{
  "arch": "vit",
  "model": "multi-label image tagger",
  "dataset": "photos of plants, animals and fungi (iNaturalist)",
  "train_examples": 38949,
  "image_size": 32,
  "crop_scale_min": 0.5,
  "horizontal_flip": true,
  "translate": 0.12,
  "color_jitter": 0.2,
  "norm": "layernorm",
  "norm_position": "pre",
  "hidden_act": "gelu",
  "head_dim": 64,
  "fused_qkv": false,
  "bias": "all",
  "qk_norm": false,
  "parallel_block": false,
  "moe": "soft",
  "drop_path": 0.05,
  "num_experts": 8,
  "moe_every": 1,
  "expert_mlp_ratio": 0.25,
  "slots_per_expert": 2,
  "shared_expert": false,
  "patch_size": [4, 4],
  "conv_stem": false,
  "layers": 8,
  "width": 256,
  "positions": "learned",
  "pooling": "mean",
  "num_labels": 75,
  "residual_init": "none",
  "optimizer": "soap",
  "beta2": 0.999,
  "learning_rate": 0.00089,
  "beta1": 0.95,
  "shampoo_beta": 0.95,
  "eps": 1e-08,
  "precondition_frequency": 16,
  "max_precond_dim": 512,
  "one_sided": false,
  "adamw_lr_other_params": 0.00089,
  "max_grad_norm": 3.0,
  "ema_decay": 0.995,
  "max_steps": 11200,
  "batch_size": 384,
  "epochs": 110.4,
  "lr_schedule": "wsd",
  "decay_fraction": 0.2,
  "final_lr_fraction": 0.1,
  "warmup_steps": 2240,
  "weight_decay": 0.3,
  "adamw_weight_decay_other_params": 0
}
Rows from block 5 of a small multi-label image tagger, named by matrix and row number. Rows with one number within an expert belong to one neuron, the router's apart. Each number is 50 + 10 x the weight over its row's rms, rounded and kept within 0 to 99. All counts start at 0.
Before each expert's rows are labels from the 100 images, of 14848, where the router gives the expert most weight on average: "responds to" is what is common among them. Only what is clearly more common there than usual is listed. The data: photos of plants, animals and fungi (iNaturalist). In brackets: how many of the 100.
# router: slot weights (model.blocks.5.mlp.router.weight, 16x256, trained with AdamW), inputs 0-63
# up: expert up (model.blocks.5.mlp.up, 8x64x256), inputs 0-63
# down: expert down (model.blocks.5.mlp.down, 8x256x64, transposed), outputs 0-63

# expert 3
responds to: class Aves (92); order Passeriformes (58)
router.6:27 67 51 71 45 32 31 50 38 40 52 42 37 37 51 50 40 48 61 45 59 36 42 61 59 44 46 33 54 58 54 42 61 63 41 42 54 38 73 46 40 63 45 40 50 45 58 51 51 47 47 51 63 36 54 39 52 50 52 49 56 58 49 38
router.7:15 62 44 63 43 48 42 44 40 38 50 57 35 57 48 53 53 41 56 47 67 32 32 59 57 47 47 52 52 58 71 51 42 59 59 40 59 46 71 44 46 52 67 45 59 43 49 54 56 42 45 45 64 39 46 44 34 63 52 38 36 58 62 46
up.0:62 55 44 52 61 62 47 61 66 61 43 63 32 43 56 41 47 34 52 67 50 34 49 66 37 65 52 39 57 55 52 61 49 29 48 59 65 69 45 51 44 39 48 49 46 54 49 54 50 53 52 46 51 51 51 34 44 43 51 56 57 60 48 35
down.0:42 46 57 40 38 47 60 37 42 70 49 51 63 36 41 49 53 31 40 42 61 43 38 61 60 55 46 47 54 43 55 45 42 51 43 55 62 50 60 50 45 42 45 55 66 61 49 42 53 48 33 42 53 46 69 53 51 53 47 43 41 50 57 62
up.1:41 60 63 37 47 50 28 42 41 56 49 51 53 39 73 54 59 60 47 68 48 59 68 31 46 47 60 46 58 58 61 57 55 44 65 55 47 52 48 48 59 53 42 48 41 55 52 54 49 68 39 67 41 48 34 45 76 52 57 63 54 78 54 44
down.1:57 66 53 54 31 55 59 53 63 37 59 33 46 61 54 51 49 39 54 55 61 51 44 41 32 65 57 55 45 51 55 46 42 51 57 39 56 59 37 64 48 27 37 66 51 57 56 57 39 44 51 65 52 55 55 57 53 43 44 65 63 38 46 44
up.2:41 55 47 53 46 18 69 54 57 53 38 46 61 50 60 48 63 49 40 33 61 58 66 55 54 41 56 68 71 42 41 59 40 63 48 53 46 52 45 33 49 61 49 58 64 44 40 40 39 31 58 42 61 60 56 60 64 45 52 42 47 61 57 40
down.2:56 32 54 53 46 56 51 49 67 52 53 33 40 38 45 44 34 41 60 41 23 52 41 41 56 58 40 41 42 58 62 41 58 81 60 59 42 42 39 68 55 58 66 22 48 38 68 35 66 44 48 41 38 51 42 65 50 52 65 57 56 47 47 47
up.3:56 51 60 37 70 45 44 33 42 52 45 46 33 43 40 52 57 55 46 66 27 20 71 66 55 65 61 59 49 49 48 51 57 57 50 42 51 51 43 43 53 41 52 65 37 38 57 58 42 48 48 56 52 42 49 46 40 49 42 42 56 30 53 63
down.3:63 51 36 55 39 47 39 54 51 59 30 50 67 63 56 75 31 53 44 61 67 60 50 55 46 49 42 38 63 55 53 42 60 58 51 57 53 39 49 63 51 56 52 56 57 39 43 40 59 55 47 46 34 64 52 45 51 64 34 75 51 53 40 38

# expert 4
responds to: phylum Arthropoda (80); class Insecta (76)
router.8:41 45 58 57 68 51 47 54 54 45 46 66 61 53 42 39 54 58 35 54 54 69 49 49 33 64 60 39 44 46 41 55 63 55 74 49 38 58 38 52 46 39 29 50 70 63 50 51 57 34 49 43 46 50 61 43 55 50 34 36 63 54 62 52
router.9:56 44 47 48 62 54 55 64 54 67 46 56 58 58 38 50 56 58 37 43 43 64 58 55 37 74 55 54 43 58 38 46 62 43 61 51 47 58 37 65 43 47 31 42 52 50 29 42 50 52 35 42 56 59 54 63 43 45 38 65 60 54 57 57
up.0:56 43 60 48 62 56 76 40 51 55 65 50 54 49 67 64 63 52 54 54 41 44 32 60 50 44 41 42 45 49 41 45 33 54 59 43 51 43 51 47 58 44 44 59 52 43 25 42 45 69 46 60 50 63 43 47 66 56 49 45 60 47 46 40
down.0:53 44 49 49 61 48 28 58 51 53 55 53 57 48 50 50 54 46 61 44 50 26 44 61 44 53 48 36 48 58 63 48 27 47 30 42 55 61 62 54 58 57 48 54 50 54 52 41 47 47 46 51 53 54 56 42 63 40 42 60 43 45 33 51
up.1:57 54 53 58 52 47 58 45 54 54 43 32 50 64 44 34 41 70 43 55 49 54 45 58 42 49 27 53 44 62 53 45 56 47 47 61 62 42 41 57 50 49 54 49 53 58 52 46 42 63 34 44 61 59 57 40 45 44 39 57 73 45 68 32
down.1:62 65 64 48 69 64 58 46 54 51 41 53 41 33 51 43 58 41 64 39 37 40 25 39 44 60 34 42 40 52 63 44 52 50 53 31 57 48 59 52 65 44 38 59 55 66 46 58 52 45 47 52 36 65 43 46 48 66 49 52 58 40 42 45
up.2:37 47 53 56 52 49 43 57 37 42 46 42 42 56 64 53 60 37 53 50 56 45 66 43 41 48 49 46 61 49 61 29 77 76 42 52 59 56 58 41 57 59 54 38 52 50 52 41 63 53 52 65 55 69 39 51 29 51 73 58 61 34 64 39
down.2:42 42 32 60 63 45 58 36 41 46 54 45 35 55 38 52 54 51 58 49 48 36 55 58 51 45 46 59 60 50 50 43 38 62 74 65 32 43 50 51 47 59 45 48 29 47 49 37 52 40 49 50 56 46 59 42 54 35 46 58 34 47 37 50
up.3:71 42 49 29 43 47 32 53 64 51 43 67 55 52 58 38 43 57 51 43 45 33 60 51 45 56 40 66 36 45 47 44 64 44 40 59 48 52 55 42 49 57 51 47 48 55 45 69 42 40 51 63 52 55 62 67 47 60 45 63 42 64 46 50
down.3:35 51 77 72 56 37 44 54 47 44 53 42 46 72 59 72 52 46 51 63 57 41 42 42 55 49 48 58 54 41 52 41 54 68 58 31 50 59 45 31 52 43 34 64 51 53 44 55 55 24 64 54 43 52 39 46 47 51 52 29 50 38 53 44

# expert 0
responds to: class: Aves (86); order Accipitriformes (28); family: Accipitridae (25)
router.0:54 33 57 65 35 52 59 64 39 49 50 38 53 59 48 36 59 50 62 45 61 44 50 37 59 46 45 48 44 59 47 47 60 44 65 38 61 64 56 47 53 56 46 52 67 59 58 58 51 57 41 47 55 51 55 37 47 61 55 34 55 43 53 45
router.1:58 17 56 53 33 63 63 59 43 38 47 49 55 55 37 34 64 52 41 36 51 49 64 63 52 59 41 42 46 57 51 36 58 41 68 32 42 75 58 48 59 46 57 51 71 39 47 60 52 52 57 54 61 45 41 49 49 62 56 54 52 52 44 47
up.0:57 65 77 47 46 41 47 58 36 67 51 66 54 58 38 59 65 46 55 36 50 40 47 40 53 47 47 44 36 66 30 68 50 70 34 56 55 57 44 60 64 50 36 46 53 42 48 37 53 48 64 59 34 36 47 58 59 63 62 49 49 45 52 46
down.0:51 41 65 50 51 39 52 39 51 57 42 56 38 63 56 58 47 57 52 48 66 58 44 43 73 58 57 66 27 46 54 58 73 52 69 65 52 53 49 40 64 36 38 61 67 34 47 61 44 57 61 42 45 61 54 50 37 31 62 77 56 53 47 49
up.1:45 70 38 56 51 41 49 53 51 59 40 56 45 51 47 40 44 51 40 66 45 58 57 67 33 56 33 51 48 38 69 48 50 56 35 57 53 27 50 50 50 57 53 41 64 33 52 53 63 53 73 54 78 52 35 52 56 44 40 49 57 51 33 53
down.1:63 49 55 62 41 31 50 62 61 41 54 36 56 73 43 30 53 36 57 57 51 55 42 47 51 49 45 55 53 57 39 46 31 66 51 40 58 68 62 49 53 40 45 53 51 56 50 54 38 51 39 52 35 55 63 40 54 47 42 46 36 39 53 70
up.2:39 45 55 42 56 56 56 43 54 54 63 52 59 38 44 38 56 41 24 39 47 61 32 35 55 59 55 22 67 57 69 43 52 58 50 61 55 64 56 36 64 25 28 47 56 54 50 49 51 49 44 53 56 53 48 59 53 54 43 46 31 45 64 44
down.2:53 76 50 36 47 50 48 50 42 64 44 51 47 51 58 63 57 32 48 43 44 49 50 50 56 32 58 47 50 47 54 37 40 71 43 68 46 45 42 57 35 60 57 60 48 53 47 36 40 36 77 45 43 62 70 43 64 56 53 47 60 48 56 49
up.3:52 42 38 56 41 51 66 58 72 38 44 57 56 36 52 43 71 52 53 60 61 64 56 48 43 38 53 45 48 36 54 55 39 54 51 53 49 67 31 43 27 58 57 44 57 31 47 49 44 59 58 50 28 43 37 43 63 49 50 58 33 50 39 52
down.3:55 63 68 56 61 33 53 65 54 40 51 37 40 68 32 39 44 48 58 35 53 45 50 47 52 65 49 71 54 54 50 54 34 44 53 70 26 55 60 50 62 46 53 33 45 56 60 54 63 69 31 36 42 38 52 59 58 56 55 45 40 34 45 65

# expert 2
responds to: phylum Arthropoda (70); class Insecta (68); order Lepidoptera (41)
router.4:38 57 47 38 35 57 62 40 40 62 49 41 41 61 43 37 44 56 57 55 35 46 43 47 58 55 67 66 51 51 38 67 46 56 32 47 53 42 45 69 42 28 44 62 53 48 56 51 40 51 37 58 60 73 42 46 61 49 46 52 57 39 54 53
router.5:38 70 48 50 63 66 57 40 53 52 46 53 53 53 45 58 55 39 56 62 43 59 52 45 53 66 43 56 41 61 52 55 54 49 39 34 71 44 38 66 40 48 45 70 55 34 54 37 34 43 31 50 48 65 43 45 48 49 32 39 55 53 61 52
up.0:36 48 46 40 46 42 72 42 55 61 49 49 39 53 67 56 45 47 43 74 54 43 51 40 38 49 54 45 43 42 55 62 34 45 23 58 31 58 57 48 60 48 59 52 49 53 43 37 50 52 48 53 49 41 48 68 44 55 47 69 48 57 36 57
down.0:75 55 61 45 65 33 44 44 67 42 63 45 55 49 59 42 56 44 44 50 59 42 37 41 33 59 41 52 37 33 53 50 50 45 50 43 42 53 56 71 49 41 47 54 48 51 48 44 47 62 57 53 43 58 49 51 53 70 45 43 58 54 48 45
up.1:46 59 59 15 60 45 42 46 67 28 63 59 40 62 47 55 54 57 52 76 58 58 52 42 54 64 53 62 43 58 47 59 43 54 54 45 55 62 56 50 58 64 46 74 50 53 56 57 41 47 54 58 56 45 45 52 65 31 49 32 44 62 35 52
down.1:49 55 52 63 45 78 41 52 48 52 61 49 35 44 51 49 50 31 63 56 51 43 60 40 46 43 69 33 38 50 41 47 57 46 50 54 51 51 55 66 48 66 41 45 56 50 52 42 62 51 73 58 58 62 55 50 47 63 45 53 47 36 65 49
up.2:48 62 62 66 47 50 51 33 59 57 65 38 60 45 63 55 58 53 40 42 70 40 73 40 46 73 64 58 48 46 57 53 41 71 42 66 56 50 54 60 58 46 57 61 52 55 63 58 51 36 40 66 39 52 54 61 67 60 47 44 50 41 43 40
down.2:39 37 55 51 41 43 58 60 51 67 62 48 67 56 26 56 52 61 53 51 41 52 60 45 53 52 46 36 37 53 45 48 56 53 55 59 44 44 56 43 44 49 50 20 67 71 54 37 61 51 39 62 49 46 72 40 46 50 36 45 57 66 48 42
up.3:54 32 49 51 38 39 54 55 58 64 59 58 57 57 52 38 55 45 48 61 47 44 41 41 44 44 44 53 52 54 56 60 65 52 45 53 62 56 41 40 58 41 45 68 56 60 47 56 47 41 58 52 54 54 30 36 23 41 60 61 51 53 48 45
down.3:51 58 67 57 48 51 48 46 53 35 38 47 57 57 50 51 39 35 46 59 51 52 56 51 46 61 56 56 58 32 34 56 70 65 77 47 56 43 72 47 49 49 54 38 56 37 44 50 49 52 48 78 45 47 56 38 65 47 59 50 57 42 61 47