Weights of a small multi-label image tagger.
Training: soap at rate 0.00089, 11200 steps, batches of 384.
Data: trained on photos of plants, animals and fungi (iNaturalist), 38949 training examples, 110.4 epochs.
Rows from block 5 of a small multi-label image tagger, named by matrix and row number. Rows with one number within an expert belong to one neuron, the router's apart. Each number is 128 + 32 x the weight over its row's rms, rounded and kept within 0 to 255. All counts start at 0. Numbers have three digits each.
Before each expert's rows are labels from the 100 images, of 14848, where the router gives the expert most weight on average: "strongest on" is what is common among them. Only what is clearly more common there than usual is listed. The data: photos of plants, animals and fungi (iNaturalist).
# router: slot weights (model.blocks.5.mlp.router.weight, 16x256, trained with AdamW), inputs 128-191
# up: expert up (model.blocks.5.mlp.up, 8x64x256), inputs 128-191
# down: expert down (model.blocks.5.mlp.down, 8x256x64, transposed), outputs 128-191

# expert 4
strongest on: phylum Arthropoda; class Insecta
router.8:094077160132172120130093133151172146189111156122160079110109087106145126113114123099156170087155136136132113110133144134069128094114180234080156120103163158163132071177160177111175131134095140
router.9:164059160160124106123159129129124097102132161147121118110135055114125095139138120063171151057139087097159126163144189105108092118139152165085163105171131136154118130128157143120163108150160124
up.0:142166126111135085136176059193092123092161092162097157098123121206121123144126109197114094108082101150118135175125101201153094114105065168178151126089113156118161158138138153105173081125158132
down.0:115146115171110104110130118081116110144186125148139132171147064121130157136136197114133073162167174115171115128155135156113164077100097088112107089126195113079113134089160096088081158118090140
up.1:167129128127153130167017131142113181091113136055167115109128120038119153175113152105203185117103120125083132116157116172066146163165162105141147107082161074152168087150092121089159130136123123
down.1:138144129142184117161157137136097111106102141146151140147105141088080178170131137173139155120193149164146170141101079127162070123130117164151098127149126122128158179109150146166093177194097156
up.2:139129108142108159111176171093128119145112112098094107138140136087136100108155171109182114182180168097121108157079121114106110075152149126137142138133101084070103132093127106102126118096090105
down.2:160084090155096187087102145100177108114072069094121173133167116160146180158096167123177090107108097136105157138150120152178077095169097074099125083152178144121152093123142072146103161129157153
up.3:153115093113120166136101134112127167149121140164144123109112181093130073129158145162115156084117076180188082201138130126070113068108139065096142133100092116097122173110162075122136118133110096
down.3:134124157114096095099055164125129151109100155153115135134075186101169134101145170144151124153147184077055121079110169103147138136136166152103106137049160179160132085168140179085112133134115105
up.4:151105143088116117143088134113094107087119114173133150158124037131106132088116075205117148127133126115146108193131187194115183143178140099134094138139170153204056126083157126153092133143115132
down.4:124065163062089133154109053083141123150139112117157139133151175100120132106152097098127103117145119092114146134142082125136106133113054093114164115127103115143133122138133118187143137110127160
up.5:115169081142108092125140159169076119132116188151147129122098141154160068111135151151097174152165173116135169089127176138127107129138171150120122128086096130085178134094087108072128089092081101
down.5:160139136129096140155146170176159179193079110127158123086127145080136150126160170139131173103111113069106115169096114129110070161122065083099161157148192136100132099121145113130142101182120128

# expert 3
strongest on: class Aves; order Passeriformes
router.6:173179097116066169169141094139111123172124130174100200078128132125111081093137179119122125177076094134087151145109173092105148200143152101100125152115121164113132122065134131171097129123098113
router.7:135180090080070149180141145132139112148103099167100169092096152098133072083168186125118163165113110208102181144134184119117130196128140100152157165095105162117153116060127125128095123116079090
up.0:135122137136150095187129172153095072142083114188104112136143080089144081177117139133137170107145185124124087126198169120130068106113083159155092110107162137139128119124097092150133137140148135
down.0:097160139140070074168143103168070215129079157123126095120104156117134143157096100102111105158107134164126158208141133208133132108168168093152176101132101126145124167118133179114128129131121131
up.1:142083184127108118183147138093134120145125161131123122117111158102141161158142126124146147151094133117183130112130054131114154117104105128093091157147137174139139151145110131131066168076131113
down.1:149078072048104137148165145149163124097123096171134124153112094118106068050157109134137122135131058108118098127112149155102172150117140153139127156144118104094130156189152163094167172165135176
up.2:108174140131076138081144140076102085077090206104105097147101111115131116196114070115117146088150193097162119115139092098119153175124153156130141089111104079075155176169122172126122171188118112
down.2:146087106116152170176082127221192099121155152066090094153171197148136116136180204137128091173181105133119116124119106119151120114073067106160094139169178105096144107125137078100148127074127128
up.3:077112139105109188130138104145140110155199143107134058133101159115147178125162112132144123139086170159094172145125088127103118122103165114126160131124123123130108123094089152094153131089116125
down.3:115090192096139139104107131150107098131123182129100192104107125128103121130146124102096108161138132091114109072099124109096137093164111159123089130071160174111086158184181184117184134128143144
up.4:107123178070106147151120131110086129151079185096120129106114115060098145074152104192132076182124137171117132134140188134137111122088089094139122138106100108146152143077156084172191159125131081
down.4:177067136125119168119124175152165123070164150167085065135227131130120092148098114175151118118110127159117165202156142175063121149107125113174150019088164161110073112118152120127153125191144152
up.5:114161162158035137157114106147167161128063191185074172085153164077169128132103103173163053135116106087157088186181121160141113157162168112136150108169125146120122088110137159159111148141076075
down.5:103236165131118051115089120118101109105174099059112158151089116115054167165110124127113205110136167094093113115113095171109106060160116162071139146091111122144065111117098125170089109126150152

# expert 6
strongest on: kingdom Plantae; phylum Tracheophyta; class Magnoliopsida
router.12:133116113164128149087081138165103142104125067098174165136135123097139119149138172055121107101041143112160074159073100112080119138133128123168143121099070170120144165170091134140120134181133171
router.13:131106106146092117112094110075143150150085095074120101155110159078122154161186129121148181083113078150106074139112166137144092141097124109144109183198083139086088159119094099134078147233127153
up.0:123100107153134106132136113127120131127177161149111128160197128104040112166123199172119182126146139125138136149119119110177165136108110154074131159107092148081134092044186038093100109149119111
down.0:130192077115125165153094085114132175085120211110133151147151121146188172207129112159155147158146164062121096088131113128104063145175038110189118132134126078107111135078093135183143105172138127
up.1:086102135199093146098086131085095123109144124079120028096138131153135078152084164083108179141137127173177145155158098127129154149168113101071103146103104110180060138060120176157150132092155124
down.1:129107123109120079154113063100176142114133146131120101162145118114153079149082093171142103078103103132181162108105131221094099091180114183114153111124116111086113152118090164143198090135104096
up.2:092119148161143128129138113132087122118098150085123201145090190161117154140068125112117125145144106143131138123059150143113178129102130099134141193158029145130086129178118087145094155105136158
down.2:127177139157099104104155111114072111122156122144117148091178186195070116060125131139068137161073068097127125124185141088123136136164195113130113136121147151089182128119136162106152113081014148
up.3:111136105104149144169106118103156142121082124185121133116135151164132204113138115164076139099164086136088093093123113111141088132145129145161078107216074188138143122173109123108138131146106167
down.3:109166190068185137069136104133180102124108108103094173151149152114094142121137092094107090111147085081156137178111132095144141106150093132216150118171138126147176166121152127112196157145048088
up.4:122139124103097088161182107142161127099107160066140061124108182128180102112095133138121102139159135120142071078178109122154136140086120062142100154112100102205123113151117146142127134073110149
down.4:103132118121141149096112148175145100098160131076047134132161117124091130164117038055167121123197118106125125147163164152143134152099061141182145065142122112119134091116119114093117108122165122
up.5:135096121148159166187113159097159139153162176088153111180185067109153103169172151127172133093139149147164084107114089135151126051138095085092141116169120152110131161147153150116133167040087128
down.5:124198178169144160141155145094132141136103086072169175165116131119113137125122095092103179096111133115127190129154191108122184094138114153092108124071168205118146047100184090095114098139136143

# expert 2
strongest on: phylum Arthropoda; class Insecta; order Lepidoptera
router.4:125123104155197096152157173114115081099179125160146110181171125159107165165090126093164164127131171133094125124151109193164134157160060110081166135114167133105050133171157118084111100089151038
router.5:117134080194176103090127101145092110104129170090136103078129113116102127134100087101133126145128149068167132183147124144128094164113087087064121123106110149129072155104183126124063110135202080
up.0:154061100113161124088155156110065157168114188095199130074146127175124093151111122110070135121114110125167141210114140098092144136097165117116155113108108144114092149153122091100155133119201128
down.0:164078165059099136168086081156127119168119118179156173111081080155207123138154143173092110130154149078095123104146149128142131110059139109114138136179153165061146150108197164145104106134115114
up.1:102145183109135148137118137116210195136175052167103185133140087161116145170145074169106143150100119111112134129141088132155147160092110150159137152189097153178077176117147149126127126080134133
down.1:159115182127125183094128158232166122110131082096090187144132148085156114137107152040080106090157079149142119075124091072121136150080144165129117130101124068086160107140157146160106088140120127
up.2:126135155131161107138127152095194159168109179090124127144115100108117108147153096126083108115130130122135156123192086122164121164095098112134109096210096111082141100155186228161108153117078145
down.2:143126096162140108099142181118124190115071128116122114137106145144138201162205166143129106105104142182159138122190117147131089091098151141156107118149166184162116166159104099107139118138221165
up.3:154114095140134146095124129147185103122117128061142144167141145144111179088149129092119107141144127195068158188158155133137077142123113106155147125125063143096108104137163130114163147117110110
down.3:136143154114099129154108112139129149124134165139135127115143082114135072147153121139119126189104072119086137169013073126144126135151180130097162083131122125066212114096118145142103132078158175
up.4:136143139106140105125110078175098119170107107157106182129109147110144236140099125098113168153077087160115112115060098101166111041100173146184154115129118164107081067130144145190110109123169072
down.4:116171113171163080162102120122083140131125106080166093165123154079147131131114138098094136204150132125105097179125107142152149180120126150065119119119107132111138130137115142129042096166142209
up.5:114161141136131121128164068134074099118109105125134155190121102097065161112111122131127150096173182158124085096083156102110180099137171102107116124192167110156157152070111139149111165158124123
down.5:100205182151121122099095130098158118158141124119125157114113131150165060096082141122151054131162152056089124121082159105191139153107113184086100144090112136098096093103066091148119108095094153

# expert 7
strongest on: phylum Chordata
router.14:113102193076089183114127107080134103177131071177077115128147162147116107086130069109093159147153135133065097129127131091106160115128177138116119114124138169132142089115147143130160149209111096
router.15:115129165060142168068142092065177146151154137130138138148152180086118155107133069173130190146138148159062132136110122087137129181115146136106175170122114145070101124170128149123150160137135124
up.0:155151135180125028123197143153127136127115098129159167125142160142074119127107130167065097141132158085126167100117127168163163141136096112071153158090150148086186163131137127127113097175156141
down.0:148143137083132155112111121095110084125060089103070080077059112144133099110085093144131118176139102162075100152119104164129175093124202059175068117128103130137106183109186150150073122192077130
up.1:075180068129099124145167150084093110116123091158129107140156111158135140071115123130150172118168162107124184122122087174073164129134176115147119119165134121124065059097087136072108091146149093
down.1:174066133130106170127129136195119137109096144153112100172085061100117136136115110087091095084152116174152090161158163154069134125131141143128099120156137135134087119109089170124111100152187188
up.2:133190140141059066145122161082184155083131095174163133106124156155143122155134129104115131132063107125130101119127170098187151145148154100095090107118101118104195085145138104155140149113095105
down.2:158129147134107171171119136174174136131139097145105121145148123131158159117121102124095092127228167153195098163133097175109085121137116139141078109125079141149070173121125131128122139206080101
up.3:093141069065199165184095116118127072111137176152141146100086125110120121143223133129148187056137131135134122097154159163161114129146121097152118122154089108134071066129144144154108069118133095
down.3:131109144149176089150118154183138218148105155132099111180070165132122148136144163190141129099115123104112148080103189137102135165154089109072156130126094136145103117129113111145152180096165128
up.4:154155134095137078148063152127082137159140104068136141112132095064075126135156115135176097115138078148150132148098195116072161132073170107146123165225096088105129129179066102106142145139135162
down.4:122122158131169074144052130163169091126138180152156109226109099080170098140128133121154152146155134177127083099149097084160142099130152082064104123080071069099132161100121084138186115094136174
up.5:090148135190098126146184034158151145143146099134146170087100152175148131159083150180183079158098079129163137102144126089175096149152100110149165117138165120100154090079098115076154108153098131
down.5:099077162155109126131130107110056118113084111139124100141164108181090103081159133082080107179126097112053114114161108137125134127056077090147138180160117150149111140094142160112121094122154119

# expert 0
strongest on: class: Aves; order Accipitriformes; family: Accipitridae
router.0:150147075164169155153168113158072105164094102105198088110064140184105080152120141125177114116126089138111094154108126172134093109104168092088118070043093132143082140091130131174133112105119169
router.1:136139106147173164108095117164077104189072102119136145072091147101092122082064123148124133141134101134114118123093131089115084123114188104165096079140059096162126098073179123148143119107144169
up.0:075150092136130177150039134139159099112158115184155164097138147157122072106151156086122191081094164146192099090152102133128101172114171163088083122159100133133166119113110125120095148085143087
down.0:188199189111139107163113124148134130096162158170158148181067115109103079137113100149081095084187184139145128148132116163089160162148087137043057134125078158140154114083092161102126106129126155
up.1:173103130156172130096161147117133122179138135103182139147170085131131107133141133051144215122089115153135113080115151143132181125172098087125129111116168134154157186140148136079133152134123040
down.1:110125137116140108110088122113146167129115135088155116132106135164085135131158136162137106177094129094173169125109130065109106203155171165138141107167126196151104141118094092157116173091152040
up.2:113141212159154127106112171145163125139159112125136107108170144113122106119121142143123118079185124164122130104166122134094149145193208079091188049102137149139079125120152115135128102180111153
down.2:179102062101122140147166150199172097164131121107154082172138105113144131032166114120126144140138089163160144101085168166091094096161127152217190131164130142133156144067115119154137134146116114
up.3:172078144147130124134182150182109149146077188113162169131069105058173102145124092056133126046109167129086098143159103108154121148129143164089115103081118099120158140151194156122139115148126150
down.3:126128076095119108131104177126133150150141091184058111068119111095155163124146181098130100158052163114142138155158131114127095127175110150130145165157161165066087136101067098148157158097135117
up.4:102129083113144129123161194150142146118147141203114150129123185135139099123074122143175124141135162184109109122118062125141139156144139096176141125135156092151104163073111118113130125061043129
down.4:150185099137138114102116086105188112126100110132106108162136098152133104186128089066154116127149134151146152177099154126083164106155088124129083068108100125127117150171133146078126164076147164
up.5:108153123160184121147104190132108152100092098129126125165147130152168161206092115177111153108173131141186091111093149119134152151092178150118121131110103139118125117106165167201102093119140118
down.5:079112133099141090195144096142085147140121123123166093103171172169177109134115143134155107152129178125075149120139189118109107193110113132141132182132157119113126152194086136064143091111123099